python train.py --objective="v" --norm="layernorm" --qk_norm=false --patch_size=[4, 4] --width=256 --optimizer="muon" --momentum=0.95 --nesterov=true --steps=8300 --warmup_steps=830 --adamw_weight_decay_other_params=0.05
Rows from block 2 of a small image diffusion model, named by matrix and row number. Rows with one number belong to one neuron. Each number is 200 + 40 x the weight over its row's rms, rounded and kept within 0 to 999. All counts start at 0.
After each neuron's rows are labels from the 100 images, of 14848 (inputs lightly noised), where the neuron reaches its highest value: "responds to" is what is common among them. Only what is clearly more common there than usual is listed. The data: retinal OCT scans (Kermany 2017).
# fc1: MLP up (model.blocks.2.mlp.fc1.weight, 1024x256), inputs 172-255
# fc2: MLP down (model.blocks.2.mlp.fc2.weight, 256x1024, transposed), outputs 172-255

fc1.762,242,266,211,194,179,213,227,210,168,202,184,153,158,211,168,183,347,159,208,179,147,227,192,227,216,203,260,212,219,168,188,178,255,218,215,220,215,179,243,183,230,218,184,243,200,184,93,222,183,179,167,177,171,156,193,243,178,253,107,205,190,207,225,130,147,187,235,201,138,202,236,168,154,257,194,247,221,141,242,252,123,151,213,170
fc2.762,151,202,226,242,216,170,110,214,223,234,200,281,203,173,192,133,167,217,209,163,139,252,220,195,245,174,195,275,218,269,182,131,187,202,233,162,195,193,239,150,185,284,194,234,151,225,199,239,181,237,190,257,246,251,247,134,173,187,225,219,188,151,157,228,248,217,197,157,232,180,192,217,115,178,241,232,259,261,214,201,158,238,184,195
responds to: finding: diabetic macular edema

fc1.543,282,208,281,203,195,206,211,178,244,155,155,189,240,231,224,250,215,236,202,174,203,230,169,182,202,180,126,224,217,193,201,217,245,114,220,207,332,171,209,220,164,227,196,177,282,228,166,272,294,150,193,143,140,184,126,156,178,236,146,211,141,175,238,220,201,251,221,219,213,209,239,201,131,195,192,205,235,234,200,203,219,179,227,222
fc2.543,111,184,125,169,134,166,217,146,130,167,202,238,220,174,170,225,88,158,219,169,160,240,186,236,170,244,188,252,190,280,206,192,207,210,150,206,202,287,199,233,172,180,163,232,145,268,205,163,205,191,175,203,175,234,156,202,189,221,220,188,210,271,196,174,241,207,161,235,168,210,161,194,193,216,202,202,197,225,182,184,214,181,250,202
responds to: finding: normal

fc1.641,194,176,218,214,145,166,137,214,225,189,141,202,214,204,239,199,220,212,148,220,144,230,169,246,220,161,220,176,245,166,229,244,164,204,152,205,230,225,163,247,162,211,262,239,266,206,225,223,165,204,212,168,228,258,266,195,149,161,188,160,217,146,242,200,240,206,151,102,217,197,215,178,150,203,248,229,231,212,273,209,197,205,199,205
fc2.641,217,148,243,216,225,191,164,186,203,231,194,221,157,151,198,221,263,237,194,192,222,219,149,189,223,241,170,202,206,259,187,221,208,204,256,208,222,240,203,148,177,235,207,185,303,123,317,201,231,215,206,210,269,198,219,177,278,245,159,194,198,183,254,191,78,238,211,218,166,194,211,198,228,196,198,189,165,305,281,200,194,194,228,237
responds to: finding: diabetic macular edema

fc1.445,152,253,171,163,156,214,216,233,194,240,161,226,173,264,142,162,211,201,111,135,200,165,200,243,264,203,239,168,242,203,208,242,155,191,206,211,185,209,199,288,209,184,190,140,138,196,223,125,192,236,181,175,238,194,272,111,188,177,202,177,175,198,156,220,170,223,189,244,187,242,209,178,89,226,168,134,256,150,223,175,264,220,294,233
fc2.445,154,151,165,157,267,188,192,263,158,274,207,313,160,137,207,201,174,222,184,192,131,236,231,304,207,122,285,175,249,183,239,213,223,212,188,220,189,260,140,149,217,161,175,228,151,224,217,171,205,161,210,154,211,189,212,204,226,248,157,149,199,177,179,196,198,154,217,243,139,206,241,197,278,198,142,205,186,175,177,209,169,245,186,158
responds to: finding: normal

fc1.176,191,219,134,253,249,227,184,244,195,168,151,229,198,146,246,174,194,250,307,123,192,124,244,232,136,220,229,242,217,178,283,275,186,169,188,199,265,172,261,255,197,255,251,222,185,229,174,110,205,170,160,274,243,230,192,97,229,209,279,211,166,168,143,252,183,283,189,189,201,215,184,131,244,236,186,169,263,226,183,266,208,215,200,165
fc2.176,234,200,137,204,150,165,214,161,226,143,216,213,130,236,208,222,201,202,108,215,138,221,176,193,231,131,206,220,197,175,283,274,142,153,310,240,203,169,174,168,181,264,182,264,239,267,213,226,195,253,229,146,107,208,317,186,211,175,206,190,229,146,234,144,214,230,172,254,209,275,133,148,208,198,190,161,157,252,212,268,220,231,133,177
responds to: finding: normal

fc1.88,194,204,200,289,196,217,255,217,205,220,166,249,215,213,222,207,248,212,137,172,209,166,176,165,216,193,212,220,262,210,239,203,224,196,268,182,163,266,151,119,127,182,208,169,191,181,196,156,260,261,219,182,233,253,148,209,181,246,149,197,172,174,240,218,221,183,175,247,208,175,230,198,209,178,193,198,106,168,127,202,196,237,139,233
fc2.88,207,135,243,199,146,136,60,195,200,243,197,167,173,241,253,196,220,240,217,198,248,213,201,258,153,188,214,254,148,239,192,207,147,156,155,241,196,246,218,248,229,191,214,221,217,184,208,236,237,160,156,239,129,153,178,211,203,224,175,256,200,199,225,217,189,202,218,153,184,133,258,162,215,226,172,155,116,166,180,157,219,170,238,150
responds to: finding: normal

fc1.147,128,190,153,207,162,214,177,233,170,185,199,153,202,179,258,231,243,260,166,235,169,171,188,159,205,179,181,187,175,233,257,273,233,177,151,241,300,243,182,257,253,201,222,196,184,217,170,188,189,153,186,195,114,125,163,175,189,175,254,171,182,261,196,217,213,167,254,187,258,227,173,224,124,178,174,173,161,211,177,249,173,200,223,196
fc2.147,251,215,221,211,211,202,216,238,261,190,319,178,230,188,152,248,223,162,192,186,240,198,213,126,255,233,241,182,240,170,258,276,250,273,273,283,191,223,172,150,234,237,184,241,194,185,181,262,176,285,202,250,141,276,175,202,210,167,170,186,228,166,187,180,215,217,137,247,210,260,209,200,218,173,243,197,163,186,203,198,212,156,226,217
responds to: finding: diabetic macular edema

fc1.753,214,233,180,169,178,210,159,155,160,147,266,179,207,211,155,184,196,219,198,146,206,285,148,178,227,142,202,241,204,176,274,236,195,238,199,235,222,167,253,299,178,157,140,249,171,163,240,256,215,220,225,133,205,193,156,209,244,239,222,180,218,233,149,234,263,163,183,175,215,163,221,200,185,220,215,206,210,254,243,146,118,256,164,274
fc2.753,176,219,221,223,247,163,216,245,228,147,242,154,164,221,244,271,254,262,265,243,229,147,158,181,212,266,204,187,165,189,197,219,200,169,225,142,183,102,186,182,224,129,306,212,190,223,140,171,231,256,188,210,112,242,256,197,241,184,203,215,152,196,179,181,286,232,194,211,249,241,235,173,203,174,176,215,181,174,141,235,203,188,185,221
responds to: finding: normal

fc1.172,260,242,204,211,247,149,212,172,273,236,242,218,168,184,167,170,236,223,187,138,118,244,227,217,203,104,181,301,165,198,169,195,255,309,200,133,242,237,194,204,198,184,216,190,173,152,207,243,157,194,241,82,117,225,200,199,234,202,216,170,191,189,152,207,260,169,178,98,232,155,181,172,153,201,186,209,163,261,226,199,140,211,124,246
fc2.172,168,212,225,192,166,176,171,177,132,229,164,215,150,209,194,248,122,177,201,96,164,144,214,296,165,221,271,191,221,170,93,189,232,221,217,184,202,215,169,177,153,229,173,191,244,196,183,209,178,115,169,204,139,168,263,150,232,174,189,214,184,196,234,189,194,199,185,249,156,181,205,148,169,226,204,193,301,144,176,206,159,241,230,187
responds to: finding: normal

fc1.65,172,243,157,202,211,180,200,203,213,189,217,191,201,228,231,190,238,255,146,198,102,259,161,183,197,146,257,207,199,239,205,229,217,145,303,178,161,112,198,238,221,221,292,210,219,220,186,171,182,213,180,238,192,183,238,236,213,198,193,170,133,236,285,215,217,205,236,229,198,202,190,239,163,201,353,185,155,187,208,187,225,172,162,187
fc2.65,226,177,157,228,215,238,177,235,109,215,187,184,206,210,170,185,239,188,186,211,244,205,176,157,159,204,195,156,185,155,217,192,159,241,243,173,197,227,184,209,148,185,188,223,251,230,244,177,200,159,197,184,145,226,205,194,211,189,180,92,223,208,201,220,102,191,215,207,225,224,219,239,256,125,239,194,82,220,245,207,197,307,240,235
responds to: finding: diabetic macular edema

fc1.747,212,143,290,210,192,158,206,144,196,209,253,131,166,195,192,182,209,188,139,177,163,204,147,180,246,194,152,198,228,149,276,227,177,208,163,164,172,209,231,192,252,236,276,191,186,202,307,176,263,236,257,176,280,180,161,173,190,228,177,236,259,211,153,258,206,196,206,115,181,134,170,193,265,210,253,255,230,174,202,224,250,189,242,195
fc2.747,198,179,285,214,239,163,196,116,179,203,238,283,257,210,226,234,213,197,184,215,239,220,160,234,201,193,155,134,235,219,180,251,236,186,198,180,197,113,228,179,242,224,196,291,174,229,196,149,287,218,195,211,146,233,223,225,233,126,228,291,223,208,320,158,309,214,196,264,226,169,192,207,224,200,172,192,125,123,186,240,187,197,242,228
responds to: finding: normal

fc1.266,187,171,215,170,159,149,148,210,141,212,237,223,207,212,246,194,197,174,235,179,239,220,163,193,258,192,236,178,227,224,166,181,205,205,199,175,233,181,163,211,193,184,226,272,156,208,192,197,194,218,142,156,158,240,255,257,209,204,226,248,124,284,256,177,187,158,213,203,230,200,203,209,233,214,123,165,198,237,239,202,244,176,261,140
fc2.266,194,218,178,171,148,262,131,181,160,213,179,190,223,187,206,192,107,211,213,187,227,195,181,192,155,209,207,284,196,142,149,236,211,230,232,134,239,172,179,250,219,206,179,160,240,193,206,168,223,233,202,245,245,257,157,174,186,191,153,199,273,226,247,229,181,219,187,195,152,162,184,160,142,190,87,239,230,254,257,250,229,202,209,231
responds to: finding: diabetic macular edema

fc1.658,205,217,242,266,145,194,250,184,205,226,327,257,183,175,234,157,207,197,156,177,188,215,184,252,155,307,233,216,160,156,227,210,183,108,155,343,216,154,152,220,157,265,181,231,186,242,224,213,166,192,209,239,181,211,181,176,172,232,248,104,161,163,189,186,227,241,216,224,180,229,283,208,194,235,213,125,174,205,152,201,147,172,91,211
fc2.658,229,222,133,293,211,190,173,204,187,227,289,128,125,158,216,158,225,202,291,188,214,197,201,141,164,144,183,261,187,191,166,198,254,271,212,201,189,144,274,154,254,174,198,223,192,198,166,165,213,206,206,102,211,154,149,217,110,211,163,178,219,154,197,198,214,177,215,148,221,179,193,186,187,176,180,143,169,170,131,152,304,251,191,176
responds to: finding: diabetic macular edema

fc1.93,138,152,176,173,153,148,256,100,170,197,229,104,196,108,241,181,262,194,223,193,262,275,214,178,237,178,297,164,223,203,275,123,189,182,184,168,195,184,225,205,161,213,176,124,183,237,226,247,202,221,259,116,203,195,274,246,177,216,155,192,276,211,181,194,258,241,187,245,150,173,154,245,227,222,188,210,216,262,154,166,239,200,166,194
fc2.93,213,191,279,219,281,154,221,174,195,208,132,237,236,190,196,173,198,186,228,240,217,163,165,255,253,171,197,222,126,247,305,136,209,228,234,227,201,135,182,207,270,204,226,237,148,222,189,145,193,195,260,179,217,131,186,238,154,211,158,201,170,238,176,211,254,199,153,161,117,193,265,195,198,190,193,206,165,186,100,114,200,201,171,195
responds to: finding: normal

fc1.175,155,212,154,244,188,224,169,237,220,163,133,123,257,198,188,227,206,217,211,149,144,273,148,169,190,157,201,174,179,204,199,125,220,136,138,227,262,222,165,189,216,168,183,208,169,198,197,216,221,182,195,187,200,178,118,138,201,209,179,221,220,222,138,278,180,216,201,166,206,240,201,241,206,179,286,267,241,228,218,202,208,183,223,166
fc2.175,246,145,274,237,217,264,242,237,181,103,180,118,163,235,257,175,199,180,241,288,167,259,162,261,220,228,213,170,179,245,176,230,182,208,276,205,197,81,131,220,189,182,278,171,222,245,194,142,195,195,156,212,168,214,153,223,205,201,220,205,180,243,201,170,232,217,203,198,237,233,225,189,205,252,227,227,224,220,217,231,135,201,161,203
responds to: finding: diabetic macular edema

fc1.153,195,108,194,197,242,182,218,150,137,257,195,232,287,144,187,173,170,185,193,198,204,210,220,181,214,182,168,188,215,310,169,260,144,167,176,234,182,177,224,215,196,238,174,256,183,247,159,179,204,233,199,199,214,211,156,200,234,199,230,207,206,155,223,200,127,218,164,177,192,246,180,197,225,166,160,98,110,173,141,230,231,205,178,191
fc2.153,142,126,217,131,163,209,189,228,178,230,147,251,142,247,174,95,199,157,214,244,87,226,217,255,180,212,247,179,185,143,235,254,210,223,198,189,174,160,170,186,238,135,245,169,199,170,172,318,161,182,180,233,191,224,173,163,226,187,166,188,201,196,131,168,231,195,198,121,236,185,142,211,232,146,205,281,207,162,248,129,203,163,210,208
responds to: finding: normal

fc1.566,164,220,222,217,230,177,232,270,193,175,173,148,165,213,138,151,172,150,213,114,190,234,229,157,185,226,164,274,191,170,113,191,233,265,221,199,207,234,227,233,212,174,185,216,171,154,200,89,188,219,250,286,233,284,123,178,140,208,246,125,250,140,191,247,144,236,155,242,128,163,199,187,171,160,130,267,232,165,158,198,192,243,171,213
fc2.566,194,247,130,216,195,205,223,139,186,239,178,258,183,203,233,170,189,268,269,165,187,172,252,154,261,200,192,286,137,142,132,192,167,261,200,254,204,276,129,156,251,258,205,184,200,230,179,304,228,124,252,145,241,168,139,191,245,230,193,222,141,192,314,165,167,198,171,248,225,181,192,187,253,218,189,262,173,215,214,210,219,221,211,206
responds to: finding: normal

fc1.235,207,279,238,206,248,163,129,165,213,194,178,240,157,207,215,132,145,255,178,230,159,233,193,171,175,167,224,125,198,283,268,112,164,161,198,149,255,159,201,201,150,188,199,204,298,137,237,173,187,215,186,238,234,207,132,84,273,164,298,184,159,244,302,183,199,151,208,190,176,171,200,174,235,161,186,214,154,141,259,249,208,116,164,141
fc2.235,218,220,208,136,160,228,157,166,202,237,191,179,261,209,210,186,277,217,215,189,281,190,142,200,202,250,186,132,138,157,164,208,290,209,223,234,230,118,250,224,193,200,191,283,231,194,183,308,182,148,199,253,199,198,181,187,103,186,157,195,170,178,186,166,317,186,181,214,207,204,178,135,156,245,206,185,156,227,266,164,161,199,135,155
responds to: finding: normal

fc1.578,212,202,190,216,210,181,217,254,242,229,267,182,207,194,171,177,228,153,145,163,173,204,141,195,196,176,124,187,176,120,212,283,191,150,203,267,253,243,239,200,295,124,176,228,165,174,184,194,256,219,197,174,183,132,228,217,191,260,168,180,184,189,150,287,215,248,196,212,179,211,216,205,296,215,116,135,193,220,249,194,186,211,174,286
fc2.578,122,240,186,177,190,169,201,192,200,197,176,249,266,242,143,128,227,207,250,199,275,192,232,121,212,151,183,145,170,191,282,264,166,182,207,198,194,218,116,250,211,212,216,182,237,200,254,179,246,240,220,202,167,191,206,147,130,208,152,204,231,127,166,109,192,193,170,220,172,204,196,120,220,132,145,225,179,208,263,145,117,202,151,144
responds to: finding: normal

fc1.607,194,185,129,140,202,251,266,128,163,194,205,176,273,155,179,248,218,222,238,217,129,277,37,162,216,198,193,273,167,238,150,298,183,259,173,209,233,152,270,227,147,214,218,203,197,172,247,221,248,244,165,198,202,250,160,237,270,214,210,196,206,159,159,186,197,209,160,190,219,230,193,224,161,210,195,156,225,229,230,158,186,238,229,208
fc2.607,174,138,301,202,212,250,182,172,153,170,151,216,161,265,160,239,194,174,199,204,146,257,200,277,172,203,132,180,189,183,150,209,259,120,126,213,211,210,230,161,214,251,209,152,148,166,283,149,254,171,142,184,254,143,190,223,204,241,207,202,206,233,132,104,221,217,238,167,203,207,167,226,189,145,198,205,233,148,237,144,183,159,186,211
responds to: finding: normal

fc1.472,170,146,247,184,190,195,188,190,193,213,165,127,219,174,232,205,273,270,158,175,257,192,221,186,195,226,151,159,213,210,235,223,172,221,160,222,167,131,236,226,230,195,204,280,149,172,173,144,165,112,131,257,231,187,174,217,257,206,210,251,174,220,250,143,160,205,177,250,208,194,263,176,212,238,128,136,150,190,178,175,202,166,199,244
fc2.472,181,265,205,144,211,228,202,219,156,170,177,278,201,129,214,229,218,243,210,223,194,121,214,125,283,165,201,193,167,165,187,261,170,202,218,171,176,256,186,213,254,178,215,179,230,149,215,257,203,279,165,239,179,269,251,163,306,241,251,223,95,153,209,202,198,199,232,197,250,209,208,237,225,243,160,184,227,175,158,232,174,210,175,209
responds to: finding: normal

fc1.625,200,250,168,210,187,172,198,197,212,223,59,128,245,201,213,182,249,251,196,200,234,173,197,179,182,182,295,171,236,184,201,267,206,86,243,250,151,191,209,171,241,278,249,210,193,294,205,224,199,259,204,191,175,215,183,193,249,188,180,236,208,213,168,233,226,191,228,222,154,190,222,217,173,190,210,242,260,184,171,222,187,194,188,213
fc2.625,233,153,159,201,174,166,201,246,110,148,166,161,210,234,164,202,161,196,215,173,222,185,191,241,200,132,152,180,210,205,249,242,173,124,235,266,181,213,217,213,136,257,209,182,204,211,211,194,218,128,194,143,184,222,159,204,181,148,189,177,219,237,180,223,127,209,283,247,157,166,202,168,166,161,260,129,94,186,239,169,207,207,243,184
responds to: finding: diabetic macular edema

fc1.11,150,77,138,198,241,161,116,220,186,159,248,245,190,163,147,177,205,156,200,113,188,305,234,167,179,207,172,206,200,141,279,197,217,199,233,167,232,165,153,260,183,201,223,240,191,214,254,121,245,227,220,172,213,232,186,112,225,230,210,217,234,199,118,320,175,215,121,155,121,227,216,167,205,174,196,219,193,274,203,228,176,189,208,177
fc2.11,217,192,137,248,120,150,176,274,239,221,192,227,263,224,220,172,174,155,209,275,214,226,239,241,178,260,212,234,163,249,171,183,197,141,234,134,215,260,363,181,135,181,187,177,117,167,155,138,271,190,207,258,149,241,136,196,169,193,173,226,182,261,147,92,157,210,192,233,185,162,250,207,179,176,161,158,127,159,306,179,207,208,271,223
responds to: finding: normal

fc1.655,230,270,180,213,194,189,254,177,219,190,254,259,242,206,161,177,207,173,205,253,169,207,172,213,157,132,218,164,186,249,183,214,203,246,214,227,230,207,226,254,174,139,249,205,200,186,219,206,224,197,253,163,130,227,196,192,180,256,241,216,322,212,154,171,193,219,227,193,141,158,173,207,217,157,180,179,277,102,208,183,177,189,228,174
fc2.655,182,251,188,214,244,204,215,131,222,226,168,182,221,293,246,215,263,225,206,163,236,183,203,249,178,84,277,191,159,242,242,217,256,223,203,189,229,195,239,133,155,116,231,295,261,237,186,328,201,152,203,193,184,162,185,171,190,214,198,195,246,195,240,185,239,211,190,83,231,244,254,237,246,256,217,219,224,201,228,244,258,192,219,104
responds to: finding: normal

fc1.130,218,195,209,169,165,198,183,115,180,264,193,118,146,209,189,214,204,166,200,223,149,253,186,183,205,150,200,175,131,147,258,256,282,185,207,222,180,123,255,255,236,230,248,193,198,142,98,260,223,238,176,233,241,217,157,109,260,210,238,203,168,243,150,167,155,214,145,284,245,164,205,271,183,242,242,224,262,177,241,211,216,203,253,155
fc2.130,163,265,167,175,218,185,218,159,177,206,214,233,244,219,193,266,155,182,223,187,204,161,146,215,120,123,242,179,198,235,168,146,216,163,206,193,224,164,191,188,175,184,211,238,59,198,236,169,248,136,213,211,159,161,284,292,250,227,203,258,210,168,205,123,221,217,210,219,86,221,185,204,229,271,141,212,142,234,152,88,178,224,119,207
responds to: finding: normal

fc1.372,222,225,189,212,243,153,174,176,169,307,232,176,179,181,206,138,150,183,229,204,271,213,191,171,255,206,245,237,163,185,189,199,200,155,230,247,181,110,166,258,161,193,189,212,218,182,176,210,193,249,208,146,225,220,141,205,235,162,232,183,179,167,195,257,226,264,130,226,195,205,179,170,293,162,158,192,245,182,133,121,190,99,162,226
fc2.372,162,160,215,271,223,234,174,214,262,222,198,184,149,199,170,253,172,194,160,202,190,113,163,209,227,196,267,227,148,267,199,99,289,155,225,231,177,152,190,213,184,178,209,210,189,76,287,145,261,181,218,182,248,190,166,235,176,176,284,196,179,152,232,174,167,187,191,180,173,189,253,119,173,173,140,168,194,249,209,172,157,212,256,211
responds to: finding: diabetic macular edema

fc1.124,204,243,199,225,177,174,240,177,244,239,208,194,164,261,129,178,142,211,191,190,193,133,233,277,262,200,258,204,196,185,259,174,211,133,177,214,160,183,206,230,296,197,187,222,143,199,276,192,94,245,163,250,213,239,113,121,127,233,225,139,219,241,217,251,181,232,178,150,154,228,194,193,198,203,233,202,209,251,228,178,257,219,235,152
fc2.124,223,208,201,206,229,182,175,193,324,242,186,198,171,256,204,226,155,221,192,187,161,284,170,284,171,161,62,178,192,161,269,241,205,130,279,154,205,159,241,241,188,206,171,222,176,179,203,198,178,200,178,176,148,187,221,228,118,215,216,156,161,250,173,134,203,179,166,257,183,145,158,179,177,214,207,185,210,224,240,213,138,178,207,142
responds to: finding: normal

fc1.269,191,244,197,198,208,233,262,178,133,141,79,215,158,258,249,270,170,220,254,222,166,239,208,161,197,253,214,133,202,242,228,168,251,160,131,265,171,215,252,272,234,208,265,177,227,231,175,199,250,172,246,225,202,177,196,236,232,235,160,154,193,148,165,192,199,184,187,212,143,183,162,237,190,284,176,174,190,200,196,187,205,167,203,261
fc2.269,183,253,212,187,128,181,178,185,180,173,164,219,172,103,228,292,251,229,193,159,157,205,180,211,208,206,187,236,172,214,259,163,203,234,246,160,180,152,186,183,113,209,197,227,181,189,202,219,188,257,196,166,245,103,215,141,260,260,109,207,211,171,193,212,233,184,261,204,151,236,210,162,249,219,122,237,165,229,121,258,214,202,144,145
responds to: finding: diabetic macular edema

fc1.325,217,187,142,165,85,194,194,141,205,159,197,160,226,211,179,179,240,253,199,116,212,179,173,183,195,236,127,203,156,202,263,206,159,229,264,212,240,236,167,171,213,183,203,118,204,166,198,263,232,176,190,118,230,266,233,114,217,150,193,173,251,229,213,207,175,167,161,205,191,181,220,184,228,169,129,190,317,215,165,169,165,199,248,183
fc2.325,161,200,249,217,199,213,189,152,196,192,189,226,165,192,262,131,225,291,209,310,204,145,121,212,131,159,171,223,201,140,284,244,232,277,146,166,167,245,202,228,199,144,218,267,213,210,189,147,187,158,204,247,159,160,211,255,103,212,211,218,149,222,155,201,175,235,191,194,103,161,209,218,158,151,172,188,275,200,132,195,182,186,168,212
responds to: finding: normal

fc1.521,123,174,160,213,209,201,222,225,190,184,231,157,217,221,236,188,191,153,55,153,274,253,185,231,242,147,217,180,217,188,190,265,189,196,232,166,213,244,222,207,169,241,96,188,193,169,174,219,210,242,193,271,215,232,176,111,219,157,181,233,187,171,273,241,228,159,117,217,199,272,192,248,157,221,195,280,209,229,194,299,191,157,172,206
fc2.521,191,181,202,200,168,221,155,252,192,207,197,284,240,165,219,211,195,256,164,126,155,183,199,216,164,147,197,272,178,178,155,228,141,210,225,129,238,249,244,322,196,213,192,251,184,197,152,183,171,164,219,176,212,180,246,243,197,234,234,140,160,202,248,166,186,216,283,288,159,170,247,154,276,228,229,190,149,187,227,265,194,190,161,244
responds to: finding: normal

fc1.736,186,230,241,165,205,203,206,165,151,229,185,212,161,234,184,174,182,217,179,223,268,103,275,183,245,140,190,240,176,249,227,240,229,205,220,216,156,223,104,201,211,226,210,204,212,119,180,162,215,186,199,164,227,231,198,242,223,198,211,210,273,167,195,303,118,206,243,210,170,215,155,243,186,250,159,188,224,205,223,91,226,211,152,235
fc2.736,188,136,224,207,134,246,219,185,152,130,159,169,133,218,151,189,225,205,210,202,236,320,200,170,216,229,157,234,222,244,234,169,211,178,124,293,233,218,260,190,206,233,161,215,210,175,157,227,176,257,197,253,169,159,138,149,215,172,172,242,214,163,229,150,156,228,233,178,168,194,160,274,171,218,174,152,248,155,269,176,168,182,174,145
responds to: finding: diabetic macular edema

fc1.645,176,163,250,199,167,185,201,190,244,203,158,114,163,172,188,206,214,218,166,165,205,201,227,179,271,229,198,231,161,206,300,268,157,161,230,110,211,165,282,190,252,243,274,169,203,242,295,227,224,197,148,144,252,215,260,207,205,197,180,188,213,179,249,224,177,173,251,146,184,188,149,165,275,229,163,183,221,213,162,175,192,199,123,196
fc2.645,231,198,229,232,246,255,166,204,188,210,272,159,182,175,233,155,208,172,196,211,235,150,192,208,209,115,145,122,198,279,267,74,177,153,181,192,222,153,236,161,201,223,185,239,184,217,296,189,198,208,206,209,245,239,172,227,137,203,156,227,209,223,223,176,250,237,107,168,241,169,153,200,195,184,214,238,128,205,187,177,239,193,170,215
responds to: finding: normal

fc1.467,234,194,153,287,249,194,165,177,223,220,298,188,198,188,192,188,174,204,171,187,161,203,172,204,178,220,133,178,237,146,212,187,129,240,168,188,177,137,185,215,214,245,269,226,170,139,151,208,181,245,167,113,206,223,147,199,165,280,216,210,253,199,96,226,167,245,190,225,226,141,224,220,223,206,226,203,167,223,199,233,160,283,177,173
fc2.467,92,178,163,209,215,123,189,124,155,188,195,172,259,184,231,153,147,193,264,252,205,183,253,181,214,166,249,194,138,154,172,193,195,180,188,200,182,177,244,177,136,171,258,248,193,152,154,304,232,306,193,247,147,134,197,182,150,182,178,242,176,197,115,185,239,232,169,191,172,173,168,158,229,181,182,174,348,252,156,180,175,200,195,135
responds to: finding: normal

fc1.420,224,206,219,267,205,205,192,211,211,158,127,176,174,246,191,213,129,150,215,185,179,252,226,198,226,222,284,210,210,97,192,125,142,183,295,143,195,251,216,241,130,189,148,241,147,125,176,170,235,180,224,143,195,134,198,215,247,186,199,218,169,186,158,175,211,203,234,188,163,279,214,99,218,213,200,199,292,204,233,192,197,245,144,213
fc2.420,132,160,214,241,238,201,180,264,142,253,231,247,241,172,226,199,79,212,215,184,140,193,147,157,241,112,215,198,254,184,186,158,240,176,259,212,196,204,176,192,200,244,209,214,173,235,227,270,222,219,227,142,225,214,267,173,139,125,244,209,161,168,177,224,235,176,194,252,215,188,147,218,180,126,232,234,194,254,186,251,267,206,250,193
responds to: finding: diabetic macular edema

fc1.705,176,136,194,246,263,191,182,209,227,220,249,200,176,182,214,218,160,177,184,218,167,140,206,166,204,269,240,272,198,227,224,220,246,103,226,152,256,257,203,208,292,143,183,259,213,219,158,186,214,244,237,225,214,127,203,287,196,203,223,235,127,197,186,131,176,238,173,177,196,173,190,236,288,151,239,159,255,163,226,170,156,145,228,267
fc2.705,198,259,243,196,224,147,221,233,140,195,196,215,230,191,189,225,238,216,199,177,226,162,250,271,222,203,156,186,284,239,185,207,189,210,172,117,176,247,172,226,219,182,285,152,153,174,208,159,157,199,209,186,188,212,211,134,166,136,301,205,269,190,229,297,182,172,222,223,183,148,268,228,48,279,282,97,192,188,282,108,168,174,242,176
responds to: finding: diabetic macular edema

fc1.450,289,146,166,226,227,203,173,168,170,172,187,218,147,162,224,127,249,193,138,181,210,198,283,179,234,182,176,209,152,249,250,191,124,201,250,127,197,169,205,249,211,211,170,192,176,141,231,226,220,228,229,220,224,164,177,225,199,168,251,243,112,146,143,180,184,177,94,220,181,217,223,206,201,243,168,203,169,128,212,100,202,205,222,215
fc2.450,110,214,230,150,189,241,237,178,193,228,207,267,194,183,200,187,199,225,283,194,150,173,320,272,224,298,213,242,207,139,161,169,250,194,115,198,206,159,231,236,202,231,209,226,191,119,218,191,144,156,213,179,155,150,199,200,157,245,222,204,205,216,248,200,191,183,299,179,147,201,152,180,245,221,182,202,232,229,223,111,176,198,293,169
responds to: finding: normal